{
  "dataset": "aerial photos of the United States (SatlasPretrain)",
  "activation": "mish",
  "residual_init": "scaled_by_depth",
  "epochs": 11.6
}
Rows from block 5, named by matrix and row number. Rows with one number belong to one channel. Each number is 50 + 12 x the weight over the matrix's rms, rounded and kept within 0 to 99. All counts start at 0.
# convs1: 3x3 conv, stride 2 (model.blocks.5.convs.1.weight, 96x96x3x3), inputs 32-39, a 3x3 kernel for each
# convs2: expand pointwise conv (model.blocks.5.convs.2.weight, 384x96x1x1, transposed), outputs 256-319
convs1.0:64 50 46 30 59 48 61 51 59 48 47 36 42 31 26 33 26 28 51 28 36 45 57 40 63 41 49 38 42 32 50 54 34 40 42 44 45 62 52 46 37 52 33 37 40 45 46 55 53 35 47 64 40 40 47 45 38 39 48 43 51 54 37 48 39 46 44 43 38 51 48 36
convs2.0:45 41 53 63 35 58 34 48 37 50 51 51 54 27 34 49 38 44 54 56 62 62 29 48 28 28 45 65 49 51 49 36 56 58 10 61 50 53 62 49 45 49 42 46 68 51 57 27 38 69 32 53 48 53 75 50 49 35 37 46 54 55 48 57
convs1.1:50 63 69 54 44 49 49 52 53 45 62 46 64 58 42 65 55 40 53 58 58 35 58 51 50 56 44 37 40 40 57 63 56 58 51 69 62 82 47 71 45 42 81 28 30 31 59 49 54 63 43 63 37 59 50 60 53 53 64 43 67 71 55 42 53 51 31 48 74 45 45 39
convs2.1:29 51 62 59 54 43 38 73 66 63 66 51 81 50 45 51 35 53 49 37 26 53 63 61 86 35 64 48 75 35 32 57 58 55 45 43 50 43 47 57 41 47 69 44 31 58 63 43 65 53 57 52 55 52 34 44 59 43 58 54 77 61 62 58
convs1.2:28 43 36 43 37 64 32 27 39 47 44 63 59 35 52 53 57 44 48 54 60 50 49 70 42 48 61 41 51 49 60 54 52 66 50 58 51 67 78 61 83 82 65 54 63 64 48 53 52 46 51 49 53 45 35 31 33 35 35 30 38 31 38 42 48 52 47 62 77 47 55 71
convs2.2:36 44 30 50 32 35 62 38 30 60 62 65 56 25 40 48 44 43 37 56 51 71 35 36 41 40 29 48 57 52 41 55 29 45 30 44 48 48 42 33 33 66 47 20 47 54 39 58 50 61 53 25 40 42 49 40 74 48 45 46 50 67 50 55
convs1.3:44 39 52 57 54 54 57 67 72 39 56 53 27 42 40 61 49 36 42 47 51 40 55 51 50 36 50 46 71 60 59 63 54 46 53 36 46 38 50 45 44 56 35 30 43 49 72 52 70 58 47 69 44 41 43 35 32 47 48 52 52 61 23 44 39 53 42 52 49 34 41 54
convs2.3:51 53 45 46 74 40 44 39 52 31 44 41 44 32 58 51 67 22 34 58 40 53 64 65 53 38 36 44 53 52 38 41 60 40 51 65 45 53 41 49 55 51 55 56 47 22 37 66 46 63 48 46 50 50 57 35 20 39 43 49 82 53 38 55
convs1.4:41 66 44 51 42 43 46 59 50 61 56 50 54 55 53 48 64 65 51 62 55 51 44 54 55 43 41 46 37 48 51 37 38 52 65 41 50 61 37 45 52 64 40 61 57 57 43 42 50 60 44 62 42 37 41 44 38 45 54 46 52 35 45 44 51 45 33 46 52 35 47 54
convs2.4:37 37 49 43 61 62 48 49 62 49 37 51 58 31 64 31 38 42 44 41 41 47 52 49 61 37 50 39 68 60 70 24 35 43 65 46 56 50 57 45 35 33 71 56 44 40 39 43 52 46 31 43 64 51 00 47 52 54 52 66 48 58 41 45
convs1.5:48 68 50 48 40 60 42 54 29 67 79 67 77 69 99 51 59 65 63 62 77 49 60 64 62 78 60 59 48 47 57 57 42 59 43 45 32 52 48 63 57 45 50 71 49 43 56 44 71 42 41 53 45 19 48 44 43 37 50 79 40 54 33 50 50 49 41 49 50 51 48 36
convs2.5:46 45 56 37 40 58 45 56 38 47 62 51 51 52 37 41 29 49 42 61 81 45 67 60 08 61 58 63 40 53 40 55 64 42 59 34 51 42 47 48 99 54 49 52 68 44 52 59 53 68 61 47 76 55 71 56 52 50 49 52 48 47 56 35
convs1.6:58 27 41 50 46 58 49 38 49 56 56 70 65 76 76 50 47 62 43 33 30 47 38 42 35 34 46 48 60 58 41 57 47 32 46 49 77 57 50 38 58 31 42 45 53 64 48 49 44 58 58 42 42 41 64 61 66 60 50 45 58 49 59 69 44 51 45 50 54 47 36 32
convs2.6:47 36 50 41 59 42 65 39 49 56 35 56 39 60 63 59 19 50 59 52 32 73 51 37 12 43 41 36 42 29 50 38 37 48 70 55 47 46 43 42 31 35 62 49 51 49 50 40 55 33 45 68 51 55 77 60 63 52 34 45 49 51 43 48
convs1.7:57 41 53 54 54 63 58 56 57 37 41 51 27 48 42 51 64 35 35 52 48 42 51 56 50 73 65 47 39 53 40 59 64 41 50 56 47 50 52 34 36 33 45 48 44 48 59 40 42 47 60 46 75 49 42 48 40 62 37 60 47 60 63 63 41 47 53 43 46 58 45 34
convs2.7:37 42 54 44 42 48 67 55 62 43 56 72 36 41 48 57 81 53 40 47 61 38 54 53 51 45 66 61 62 32 46 61 39 60 69 62 55 54 57 51 48 65 74 55 66 28 35 51 64 42 46 38 42 49 48 38 09 42 61 55 38 57 65 54
convs1.8:31 88 58 61 82 82 51 60 43 40 31 57 47 43 54 57 30 40 40 51 40 33 33 76 47 74 62 46 29 45 28 50 52 51 53 59 71 75 53 77 87 82 70 47 62 62 54 46 58 44 64 55 52 42 65 70 59 50 57 75 65 64 70 25 36 53 51 43 59 65 66 55
convs2.8:71 52 46 45 66 50 62 57 60 37 50 55 70 52 52 62 63 81 38 77 51 42 53 37 59 61 40 53 34 48 51 55 65 39 56 62 49 35 52 54 41 54 53 43 61 52 32 34 35 55 55 63 72 22 50 41 75 48 39 40 48 35 48 56
convs1.9:60 65 47 44 51 65 41 22 45 58 48 39 61 51 45 60 76 30 36 32 40 64 55 45 21 75 38 30 48 55 47 55 67 46 37 51 45 41 43 48 54 42 49 49 51 60 27 38 41 51 32 75 70 34 47 48 39 56 55 49 75 48 14 53 58 36 42 50 44 53 87 65
convs2.9:44 55 40 43 46 51 63 41 56 42 46 49 70 61 53 46 40 55 55 55 81 57 49 48 63 37 38 42 76 65 42 37 56 48 62 45 42 42 47 42 57 37 59 36 38 43 47 54 47 47 36 56 88 58 48 61 68 50 62 63 50 57 41 34
convs1.10:52 39 51 47 54 53 49 47 56 57 53 53 51 72 82 40 43 41 40 52 38 39 51 45 36 30 21 47 81 58 53 45 52 56 34 39 59 59 59 56 38 46 65 37 61 51 61 53 51 51 83 59 58 42 50 41 39 50 51 65 48 37 30 30 38 67 46 38 59 53 45 43
convs2.10:69 63 48 49 49 52 37 38 62 41 54 31 32 40 40 68 46 32 42 57 41 46 61 52 47 32 52 52 54 31 58 48 69 49 46 73 68 55 47 53 65 49 43 54 42 67 44 61 55 46 71 41 43 57 66 37 48 35 42 39 55 56 37 40
convs1.11:40 49 43 54 55 53 39 59 58 69 31 39 53 55 40 39 47 56 61 72 45 64 42 55 52 61 47 63 53 49 65 66 57 50 47 59 45 48 52 60 52 47 35 50 57 34 46 78 29 56 88 45 20 51 46 47 59 33 56 45 34 56 52 50 48 48 60 55 47 54 41 52
convs2.11:47 66 48 49 35 55 49 51 24 55 51 16 49 53 59 52 49 41 50 57 62 49 54 44 55 36 35 37 46 49 50 37 43 51 45 36 61 56 46 57 36 50 51 41 46 49 45 74 50 40 48 41 38 73 50 48 44 58 50 51 24 46 41 58
convs1.12:50 53 46 48 52 45 45 34 39 37 46 44 54 48 43 64 42 65 46 45 43 48 43 50 38 49 41 52 52 56 66 60 61 47 44 45 43 46 39 34 42 57 48 44 47 69 62 59 72 55 72 64 48 56 21 40 43 53 57 70 55 55 80 50 51 56 64 55 48 47 49 63
convs2.12:59 38 41 44 48 64 30 49 43 48 60 56 58 53 52 37 45 67 44 43 37 56 19 45 42 51 60 55 57 52 47 72 56 58 59 54 52 37 71 38 47 39 38 43 50 29 28 63 65 59 49 21 41 43 57 39 41 36 60 48 51 42 52 43
convs1.13:40 46 45 43 57 45 51 43 44 58 55 67 36 47 52 49 37 56 54 48 68 53 57 54 66 52 57 73 50 37 66 35 31 60 52 53 53 65 79 45 56 51 54 48 72 56 57 57 51 52 52 44 45 38 55 58 54 33 48 47 53 65 61 45 52 64 43 54 56 28 40 68
convs2.13:56 42 45 54 42 46 55 54 63 54 22 64 40 54 54 30 50 56 94 46 51 26 45 38 43 57 69 57 41 48 59 61 53 63 64 51 64 43 48 51 69 40 92 41 48 64 41 47 46 58 40 42 42 31 60 34 57 46 65 49 47 50 50 47
convs1.14:54 54 64 52 63 60 62 41 39 65 60 80 51 62 74 69 38 32 39 54 30 24 44 36 26 53 52 45 44 39 54 39 39 26 23 35 59 48 41 40 53 52 52 54 48 53 49 67 53 54 77 65 67 55 44 61 46 54 47 52 52 53 63 40 37 45 47 50 35 42 35 34
convs2.14:53 66 62 39 58 45 50 53 66 41 51 45 38 41 44 38 63 56 39 59 31 57 25 58 39 63 80 43 63 38 51 99 46 48 48 57 60 60 53 59 67 42 54 79 86 50 43 38 60 40 47 55 63 61 56 51 42 38 34 45 40 45 53 35
convs1.15:48 42 55 55 49 44 51 29 44 53 46 70 59 47 40 66 27 51 41 34 51 35 18 78 27 00 82 44 48 46 28 74 92 46 73 67 41 36 35 65 46 23 46 49 50 49 68 64 41 43 81 48 26 39 62 56 93 53 38 60 67 42 63 59 64 81 35 50 40 59 62 47
convs2.15:53 49 50 52 71 45 53 50 57 50 59 60 39 67 26 70 34 44 56 63 42 41 49 96 39 34 26 60 46 76 53 59 58 44 58 64 46 44 39 52 62 65 61 45 51 47 42 65 50 57 30 46 46 68 64 48 60 59 37 38 48 41 41 54
convs1.16:58 55 32 59 54 42 52 41 36 51 66 55 52 34 34 46 42 53 47 47 56 50 39 63 33 51 58 63 45 53 57 63 40 39 16 13 51 37 45 46 41 62 42 46 66 68 74 65 63 55 64 56 60 77 67 56 54 57 47 47 47 28 66 54 56 54 47 57 34 51 27 34
convs2.16:64 56 46 43 52 54 64 52 38 48 37 68 65 58 44 71 36 87 57 75 67 50 60 45 60 38 76 66 41 64 49 61 34 43 57 44 40 42 43 36 40 37 56 32 45 51 58 52 46 42 44 49 43 39 60 47 48 47 37 54 48 39 45 52
convs1.17:58 39 44 42 52 52 57 86 47 45 55 44 45 38 46 35 55 60 64 45 59 60 52 58 58 62 77 46 49 54 50 46 76 41 71 47 34 40 38 39 43 43 44 73 65 57 52 44 43 54 56 40 36 66 56 51 58 68 61 72 60 33 37 40 49 61 53 38 40 54 69 59
convs2.17:38 36 62 61 44 67 42 54 57 52 63 50 46 64 47 43 57 49 54 57 67 25 54 57 55 58 27 65 55 42 37 47 35 51 42 55 52 47 56 32 56 67 37 47 34 60 66 48 61 53 65 52 35 55 46 58 61 60 46 52 49 49 49 55
convs1.18:57 71 58 69 79 66 66 54 46 65 50 59 76 59 48 82 52 59 59 55 59 67 41 61 52 48 58 41 45 48 33 38 36 44 50 46 58 65 55 69 38 36 76 73 75 45 65 63 46 54 59 45 33 67 26 38 48 40 56 42 71 72 67 72 52 50 72 66 27 74 42 46
convs2.18:59 63 47 52 42 44 48 52 47 46 55 75 58 54 36 68 57 76 57 52 68 62 49 38 47 26 56 53 49 50 43 65 70 36 58 43 50 44 30 59 49 80 41 64 42 43 49 43 46 40 45 50 13 62 45 59 08 28 44 48 47 36 55 37
convs1.19:46 53 67 71 53 59 65 63 61 42 49 43 55 53 47 58 53 50 42 44 55 60 57 53 50 49 51 45 42 49 55 43 50 60 57 58 56 56 55 60 68 80 59 56 49 63 62 66 56 58 61 68 47 59 43 45 44 36 46 46 62 56 57 30 39 46 54 56 49 42 61 76
convs2.19:31 53 50 47 45 31 58 49 38 54 62 52 49 47 21 49 43 60 24 28 46 82 41 33 01 40 30 47 44 58 44 51 46 40 31 56 71 47 48 74 38 63 47 48 72 41 44 53 48 58 32 49 54 46 43 36 62 59 53 50 51 47 41 65
convs1.20:30 45 56 44 45 47 31 33 48 44 35 54 46 55 54 36 48 55 58 36 59 36 54 37 48 45 46 52 56 51 78 65 84 47 49 63 51 55 60 61 52 55 53 60 46 36 63 48 55 59 56 59 41 47 47 31 42 29 51 43 39 35 53 55 62 48 42 53 51 42 53 41
convs2.20:46 52 41 49 37 61 67 63 24 58 39 48 46 51 46 52 55 86 40 78 45 59 54 44 46 65 41 42 52 60 62 29 51 71 58 67 61 59 43 63 30 44 50 47 56 36 53 54 30 55 55 39 34 48 72 57 32 25 50 46 45 37 51 37
convs1.21:46 37 53 58 54 54 52 43 49 50 45 51 62 51 52 52 47 65 46 43 47 70 43 34 69 53 25 37 45 42 32 52 47 38 41 42 61 64 27 54 56 44 52 62 43 38 33 45 33 39 37 38 42 47 65 52 48 45 54 52 57 43 54 53 41 63 60 51 52 42 66 44
convs2.21:57 57 40 54 54 36 39 51 42 53 43 43 31 33 32 49 50 52 70 71 46 83 47 37 47 57 76 44 52 47 53 52 41 41 49 64 59 63 49 51 58 42 58 46 55 48 42 59 92 29 37 29 28 54 49 22 48 40 33 48 57 39 30 51
convs1.22:48 54 55 52 46 36 40 30 43 58 58 59 61 46 34 60 36 44 46 54 53 52 49 65 56 50 75 55 50 52 46 55 48 53 55 50 44 48 64 37 60 45 57 53 51 47 49 36 54 51 50 50 51 47 57 71 58 62 60 58 52 64 78 47 48 53 57 54 58 49 30 51
convs2.22:44 38 59 51 60 39 30 37 51 55 38 48 65 49 49 57 57 49 41 61 58 58 30 33 60 33 65 65 41 39 44 42 44 49 51 51 52 44 65 53 35 31 61 47 42 45 51 48 62 53 51 43 45 52 43 38 79 50 49 43 50 62 53 68
convs1.23:59 45 47 54 59 45 59 50 42 47 53 48 60 59 47 49 48 52 57 44 70 49 38 64 32 26 49 45 44 41 50 58 57 49 36 73 53 52 63 60 44 51 73 52 77 40 11 54 32 47 42 40 32 43 56 35 37 64 43 62 58 60 50 78 58 72 73 62 68 68 59 56
convs2.23:58 43 41 43 49 64 54 40 71 43 60 65 42 46 75 46 74 94 42 69 25 36 31 60 51 29 64 58 60 60 37 40 72 51 45 50 42 38 54 32 55 40 32 77 54 49 50 38 44 39 34 64 53 63 43 58 53 62 46 53 51 48 39 30
convs1.24:58 56 69 59 48 65 62 39 52 40 57 52 47 57 99 41 32 54 53 64 79 50 40 54 41 49 61 51 47 46 43 51 52 42 34 50 52 35 57 46 51 53 56 58 62 57 54 46 43 61 31 40 19 19 59 54 54 51 49 50 48 41 35 45 52 61 57 40 37 43 36 48
convs2.24:36 43 62 64 07 49 30 48 21 62 59 32 27 41 72 28 74 53 58 37 58 55 55 63 51 69 51 67 57 57 48 45 57 48 38 15 51 50 63 48 60 56 54 51 39 43 67 68 58 50 53 48 55 59 48 54 52 50 60 52 39 55 54 43
convs1.25:45 57 56 78 31 49 36 40 48 44 55 56 63 39 46 45 47 63 44 28 38 57 58 37 39 62 80 55 54 41 58 45 47 39 35 49 41 61 50 41 40 64 45 60 47 50 56 64 48 41 44 59 43 37 58 46 51 45 44 46 40 42 45 55 62 43 66 52 26 44 48 82
convs2.25:67 30 56 46 54 51 40 47 48 48 49 57 60 45 42 52 40 52 51 69 42 60 40 61 57 63 45 44 44 35 57 48 50 52 48 42 56 42 44 49 44 50 37 44 55 53 43 52 57 58 70 62 29 50 26 25 63 47 54 55 57 51 51 61
convs1.26:58 71 68 48 52 53 47 44 36 62 53 53 55 55 43 61 48 44 62 48 54 63 42 40 72 73 34 46 40 51 59 54 46 61 56 53 64 46 75 51 52 40 67 63 60 57 72 80 57 57 68 47 70 70 52 46 62 52 36 92 64 48 62 55 43 58 51 48 33 51 30 36
convs2.26:66 44 54 49 26 42 38 45 36 52 64 90 50 67 80 58 56 45 32 42 61 62 58 50 81 53 62 60 56 51 43 38 33 46 46 37 66 55 60 58 41 55 43 44 40 48 71 43 54 76 63 31 46 52 49 81 33 25 41 44 39 46 56 59
convs1.27:56 44 43 48 48 51 55 38 53 41 46 38 44 32 34 38 41 34 39 42 50 50 65 51 50 45 45 40 39 39 54 57 63 50 49 54 64 50 48 52 57 50 64 55 49 48 35 49 49 51 47 39 56 55 44 32 38 43 56 49 47 65 71 59 41 47 51 43 49 48 54 54
convs2.27:44 46 52 47 31 45 65 37 39 53 72 41 46 36 70 54 50 52 47 55 50 36 52 47 37 36 48 66 43 54 26 48 52 43 79 39 56 38 46 58 52 53 70 50 47 37 58 72 78 55 45 58 49 82 51 35 51 33 47 49 53 52 35 47
convs1.28:52 43 30 52 46 27 51 55 44 77 67 71 83 69 60 68 51 54 65 49 28 53 54 34 59 68 51 40 25 50 32 31 66 55 53 55 48 70 60 56 57 58 49 71 53 56 55 58 34 44 38 49 28 30 52 30 40 55 51 27 49 51 36 60 65 52 38 70 66 50 47 65
convs2.28:40 39 59 40 52 62 54 71 38 48 71 59 56 39 54 45 32 55 59 33 68 34 37 52 59 52 34 46 49 57 59 53 60 48 37 54 52 64 34 56 70 54 37 57 55 55 51 58 40 38 47 41 63 48 46 57 44 41 32 52 40 48 41 64
convs1.29:38 61 53 60 55 41 57 46 47 64 56 67 48 51 45 37 56 59 71 46 62 61 50 45 71 62 70 49 42 47 60 43 47 59 40 48 64 57 54 43 48 34 42 27 54 59 53 58 51 31 95 57 97 76 43 54 45 39 45 50 39 47 63 46 49 47 56 53 42 51 31 37
convs2.29:48 48 50 62 60 51 61 54 36 50 42 50 51 45 33 44 59 61 59 53 41 62 34 53 57 71 61 60 61 61 41 56 28 51 36 45 61 40 59 43 47 16 62 51 50 30 43 39 45 42 52 41 35 47 30 22 75 60 44 56 70 46 52 38
convs1.30:45 53 32 41 54 47 50 51 52 30 50 52 36 32 41 30 37 32 49 55 49 48 51 28 56 63 63 45 41 51 57 47 38 48 42 45 43 50 56 48 47 55 53 49 43 44 44 35 56 41 46 69 84 47 44 39 35 36 33 26 45 67 57 54 51 34 51 48 26 62 59 48
convs2.30:43 34 32 30 69 45 58 58 68 59 60 65 55 42 58 58 34 51 51 80 41 51 50 44 58 38 41 33 34 48 40 40 64 42 59 41 41 58 48 37 47 73 57 76 68 72 34 51 44 48 33 52 52 39 63 44 56 64 59 42 75 66 44 34
convs1.31:41 31 48 60 50 65 55 50 50 29 33 48 53 53 27 44 48 23 63 57 44 62 52 66 62 88 89 39 39 41 58 61 30 52 64 66 56 53 52 50 52 47 54 59 36 44 38 63 52 55 88 42 40 54 53 45 69 62 44 58 44 37 35 61 40 57 46 36 48 50 48 61
convs2.31:77 48 54 53 59 41 37 63 80 65 50 65 35 86 54 40 38 45 57 75 38 37 69 35 53 65 42 60 30 33 64 44 33 60 47 75 36 53 55 37 51 73 53 49 43 47 47 52 29 96 43 61 61 41 37 48 32 94 52 65 57 53 63 53
convs1.32:58 56 37 43 50 45 45 32 45 48 53 52 43 53 48 44 59 52 53 40 55 42 47 53 59 66 86 46 44 58 56 60 49 63 49 40 56 51 47 52 53 31 46 47 36 35 52 39 44 53 55 36 48 63 50 52 56 52 44 63 43 38 55 45 41 50 35 57 36 43 31 27
convs2.32:33 59 70 23 70 54 35 57 80 46 64 55 52 39 56 53 40 39 47 33 57 31 59 58 49 49 34 24 55 45 60 52 58 53 50 33 58 41 59 59 41 61 49 52 48 58 28 35 69 64 43 65 47 56 56 46 37 48 53 62 46 58 30 58
convs1.33:39 30 49 33 59 42 51 60 59 41 36 52 42 65 93 55 35 72 28 21 28 30 55 70 61 81 81 38 34 40 52 35 40 41 31 53 50 50 35 35 49 68 49 60 57 47 43 36 42 53 64 36 41 72 38 54 47 63 55 63 48 56 61 44 45 62 45 35 63 45 62 61
convs2.33:38 57 54 52 70 43 47 62 62 64 55 62 57 51 68 58 43 29 51 33 65 37 25 63 44 46 62 26 54 56 50 50 32 57 46 48 63 62 58 54 84 67 62 69 57 55 56 35 50 50 42 44 36 49 62 35 50 49 38 46 61 46 44 56
convs1.34:66 55 28 64 39 30 66 58 15 53 43 21 47 48 31 50 28 45 46 48 53 39 51 36 69 43 62 49 47 30 43 50 42 37 77 76 42 30 64 44 55 44 55 66 57 44 53 66 44 49 61 36 46 48 48 32 41 43 60 48 41 61 57 64 62 53 34 38 56 58 34 44
convs2.34:59 43 55 40 24 47 42 49 41 70 48 59 29 34 53 56 30 66 49 55 33 54 49 61 16 38 40 42 98 57 63 45 62 58 48 46 55 57 47 61 67 30 49 58 54 42 42 48 46 62 55 45 77 52 51 61 91 57 44 47 57 50 61 47
convs1.35:51 47 44 43 51 36 53 57 52 48 50 65 39 42 48 48 47 60 55 52 52 42 58 46 40 52 49 31 41 45 27 38 46 42 40 50 72 49 55 40 43 43 34 40 34 42 52 57 46 43 56 44 48 58 64 48 62 59 53 83 50 56 58 42 48 39 37 40 28 46 50 58
convs2.35:46 69 60 51 34 56 35 45 49 63 54 44 49 38 25 51 40 23 47 52 58 47 26 32 49 35 61 43 36 72 67 61 24 41 63 54 53 55 46 52 55 57 52 40 40 71 43 39 50 43 42 64 42 56 36 50 48 51 36 52 52 43 57 57
convs1.36:41 61 45 45 46 53 40 28 26 52 47 42 41 37 37 39 38 23 41 41 36 53 57 54 64 50 42 45 43 45 40 55 49 42 45 47 55 53 48 74 52 67 63 76 67 60 41 36 54 27 47 46 68 61 58 46 51 49 57 49 57 41 41 50 45 65 45 50 39 43 30 58
convs2.36:40 52 34 58 52 33 23 39 33 52 80 48 71 52 40 49 38 63 54 65 49 30 38 61 21 40 29 52 38 54 53 41 62 52 36 52 59 64 42 76 52 38 56 45 21 53 50 52 46 54 42 39 36 63 54 43 63 62 48 48 49 67 53 55
convs1.37:50 47 41 59 42 40 68 23 58 38 42 50 42 37 41 33 20 21 85 82 59 51 62 68 51 37 63 53 47 51 61 52 59 65 79 64 52 38 37 41 59 81 30 49 78 49 46 45 39 38 43 37 46 37 65 53 69 32 51 54 28 38 41 31 46 62 62 50 35 51 21 35
convs2.37:48 58 47 57 47 26 52 49 51 62 38 58 44 61 45 51 46 51 55 54 44 45 55 29 42 35 27 60 37 48 60 46 57 54 46 60 55 62 57 45 47 30 48 43 35 54 42 73 39 51 48 50 70 50 40 48 61 59 57 42 64 45 39 40
convs1.38:41 46 43 46 48 41 34 41 40 52 50 60 48 64 58 38 49 74 67 59 56 55 56 48 46 39 41 54 57 46 56 72 59 65 61 68 57 61 61 43 59 62 68 69 59 35 37 36 25 43 29 41 39 36 55 64 44 50 50 68 54 46 55 33 49 33 39 44 52 37 39 35
convs2.38:60 39 53 48 40 97 92 61 67 45 56 66 40 51 58 32 62 99 45 41 23 58 52 36 39 60 77 52 47 55 52 42 45 54 44 58 48 46 57 56 57 39 42 67 46 61 73 51 41 42 44 35 37 38 56 38 36 42 59 47 46 54 57 40
convs1.39:66 40 64 69 52 55 54 36 53 52 37 44 61 58 54 56 60 67 58 73 59 52 59 57 61 40 36 51 46 69 30 52 66 25 29 63 48 39 57 44 31 61 36 65 75 48 45 47 45 45 48 25 34 37 42 18 32 40 46 57 58 67 49 54 38 67 58 57 40 66 41 35
convs2.39:20 38 59 51 45 69 33 45 47 43 54 40 61 53 50 59 48 33 50 58 65 48 55 32 50 37 51 40 72 42 44 56 11 51 46 54 57 48 41 27 58 44 58 51 50 43 57 48 34 39 57 44 40 61 67 47 42 86 46 64 37 49 33 53
convs1.40:64 56 44 40 52 41 66 48 26 28 19 30 32 55 56 43 30 74 46 41 43 38 40 48 42 36 77 34 45 55 31 35 81 67 58 56 43 52 46 46 47 51 42 52 70 45 45 56 47 54 83 36 41 99 56 35 29 53 56 46 34 21 54 70 31 31 38 64 43 58 44 48
convs2.40:42 43 41 56 40 29 27 41 43 53 42 55 24 57 52 49 32 66 31 66 49 50 38 65 28 55 51 50 54 84 40 43 69 61 64 25 52 49 41 61 52 65 44 63 57 68 31 41 49 48 46 53 42 42 49 45 70 43 64 48 52 29 51 51
convs1.41:38 57 46 37 41 62 34 57 37 61 77 66 61 76 45 21 22 03 74 64 58 47 44 74 41 70 74 48 45 51 41 42 47 53 65 72 64 58 51 57 66 32 45 64 46 57 71 69 62 41 57 40 34 63 60 88 75 69 62 61 38 40 42 56 59 55 46 58 51 44 66 68
convs2.41:43 45 55 66 53 56 55 62 70 56 57 70 73 49 43 75 46 41 67 31 50 54 53 62 66 48 31 79 35 39 40 50 34 54 50 70 46 53 63 41 53 76 48 57 50 57 61 43 48 58 48 40 48 41 31 50 54 31 30 53 54 51 54 39
convs1.42:46 42 48 40 46 47 47 36 39 57 48 58 33 43 51 39 54 45 47 43 48 62 51 56 43 32 51 57 53 55 58 41 58 65 47 43 46 39 43 45 54 36 32 42 49 43 32 64 41 60 68 56 60 49 60 65 62 65 48 54 61 61 53 53 53 43 60 42 60 44 72 53
convs2.42:77 53 44 63 41 47 36 56 70 62 59 41 38 48 52 43 40 35 44 50 44 45 50 36 47 36 41 73 41 49 67 57 41 54 65 59 58 61 52 46 42 57 46 48 64 62 54 48 69 48 44 53 52 68 32 58 67 48 42 42 43 39 60 43
convs1.43:61 46 53 56 56 63 39 49 36 34 61 36 37 51 65 44 61 81 48 50 59 36 30 56 59 72 60 69 63 51 57 50 43 62 59 26 68 67 75 48 56 56 61 57 71 51 48 37 67 59 52 48 89 44 46 46 32 36 53 56 60 67 79 49 44 57 56 42 79 45 44 71
convs2.43:51 45 44 54 42 42 56 66 58 74 35 33 65 45 45 40 30 60 49 38 52 47 51 51 49 17 54 57 47 31 49 45 57 66 57 60 32 57 51 49 77 20 44 39 29 56 61 36 47 56 46 28 69 66 42 60 47 44 43 51 63 38 58 66
convs1.44:51 67 53 66 55 46 55 50 36 32 70 70 72 58 68 55 52 67 46 51 52 35 49 56 43 45 42 44 49 47 50 41 64 49 63 67 38 51 44 45 43 48 31 45 38 54 47 62 56 51 59 56 38 29 49 60 59 54 46 60 54 61 76 64 57 42 52 35 34 53 44 42
convs2.44:37 67 36 42 48 47 53 51 45 49 62 49 70 42 58 51 67 33 68 38 56 63 46 35 59 44 83 75 39 41 46 60 48 47 61 48 35 43 36 60 68 50 19 63 72 51 81 54 39 55 61 26 53 63 51 47 41 65 48 47 59 54 54 59
convs1.45:61 67 58 33 66 51 52 50 49 36 30 31 33 27 32 13 28 26 70 80 69 86 86 99 88 91 97 39 55 53 49 36 35 41 57 56 35 46 25 43 34 46 45 37 47 51 53 36 41 46 25 49 47 41 45 29 59 56 47 65 63 63 74 58 69 40 44 49 43 43 55 48
convs2.45:42 29 33 46 54 53 43 46 58 49 75 52 43 32 41 56 95 39 32 54 43 55 37 69 99 27 64 56 49 44 54 58 92 37 53 49 56 53 52 41 50 56 60 46 35 50 42 31 60 50 51 63 36 52 64 64 20 66 58 39 57 61 46 37
convs1.46:50 62 59 60 45 50 64 49 63 52 54 74 57 60 42 37 53 48 50 48 51 40 46 52 53 59 45 44 44 38 49 55 44 52 39 32 40 55 54 40 54 52 33 39 51 50 55 43 64 58 49 41 47 38 42 59 70 56 43 51 29 51 29 41 57 50 42 49 42 54 55 49
convs2.46:39 40 59 52 49 55 50 44 69 54 31 58 44 45 25 55 71 72 58 50 67 79 42 51 66 37 59 46 41 47 62 56 53 56 38 56 55 41 52 61 53 55 36 44 33 56 55 57 65 45 53 52 58 53 39 35 46 53 52 59 42 59 58 54
convs1.47:39 43 47 50 53 51 44 56 63 48 55 45 31 51 45 54 58 48 57 59 44 55 40 53 42 63 67 42 60 37 61 58 69 35 51 54 44 33 48 43 54 47 42 30 41 45 37 47 41 56 68 49 69 73 70 53 53 52 69 65 44 33 49 45 56 37 49 50 51 57 49 29
convs2.47:62 51 55 49 38 23 41 54 65 49 37 38 42 44 50 49 58 38 39 58 56 50 36 48 48 41 48 49 50 51 54 51 57 60 56 69 47 52 47 65 21 53 57 50 43 31 31 52 43 51 53 62 35 58 53 51 56 54 42 50 46 44 62 45
convs1.48:45 37 47 40 47 61 44 52 44 54 51 77 32 32 64 29 54 74 26 50 54 40 53 58 49 41 52 35 55 40 43 49 53 45 84 71 47 62 72 63 51 62 53 55 41 52 59 55 44 62 73 37 44 48 46 50 43 32 36 51 40 43 46 38 42 59 68 49 47 50 49 41
convs2.48:37 44 64 44 35 62 50 39 41 60 59 43 33 80 69 44 36 43 52 31 48 34 59 49 53 34 74 51 50 62 54 52 46 61 46 54 49 62 48 53 40 46 53 63 42 51 52 72 52 55 27 53 31 55 33 28 69 40 68 46 48 43 47 38
convs1.49:59 54 44 58 50 66 56 58 70 40 46 43 25 48 29 60 44 30 61 71 66 76 79 84 72 69 65 55 36 45 58 54 49 50 30 38 35 48 53 32 45 38 49 48 46 50 74 51 47 47 47 53 62 36 65 60 53 39 31 38 53 48 39 50 58 62 51 37 54 56 58 65
convs2.49:44 50 35 48 51 50 41 44 42 38 67 21 41 60 60 34 52 45 56 19 42 29 37 62 90 42 45 53 33 39 34 46 46 38 40 22 53 40 50 53 21 50 46 61 52 50 55 52 54 38 25 50 84 56 88 65 51 88 26 59 42 72 28 60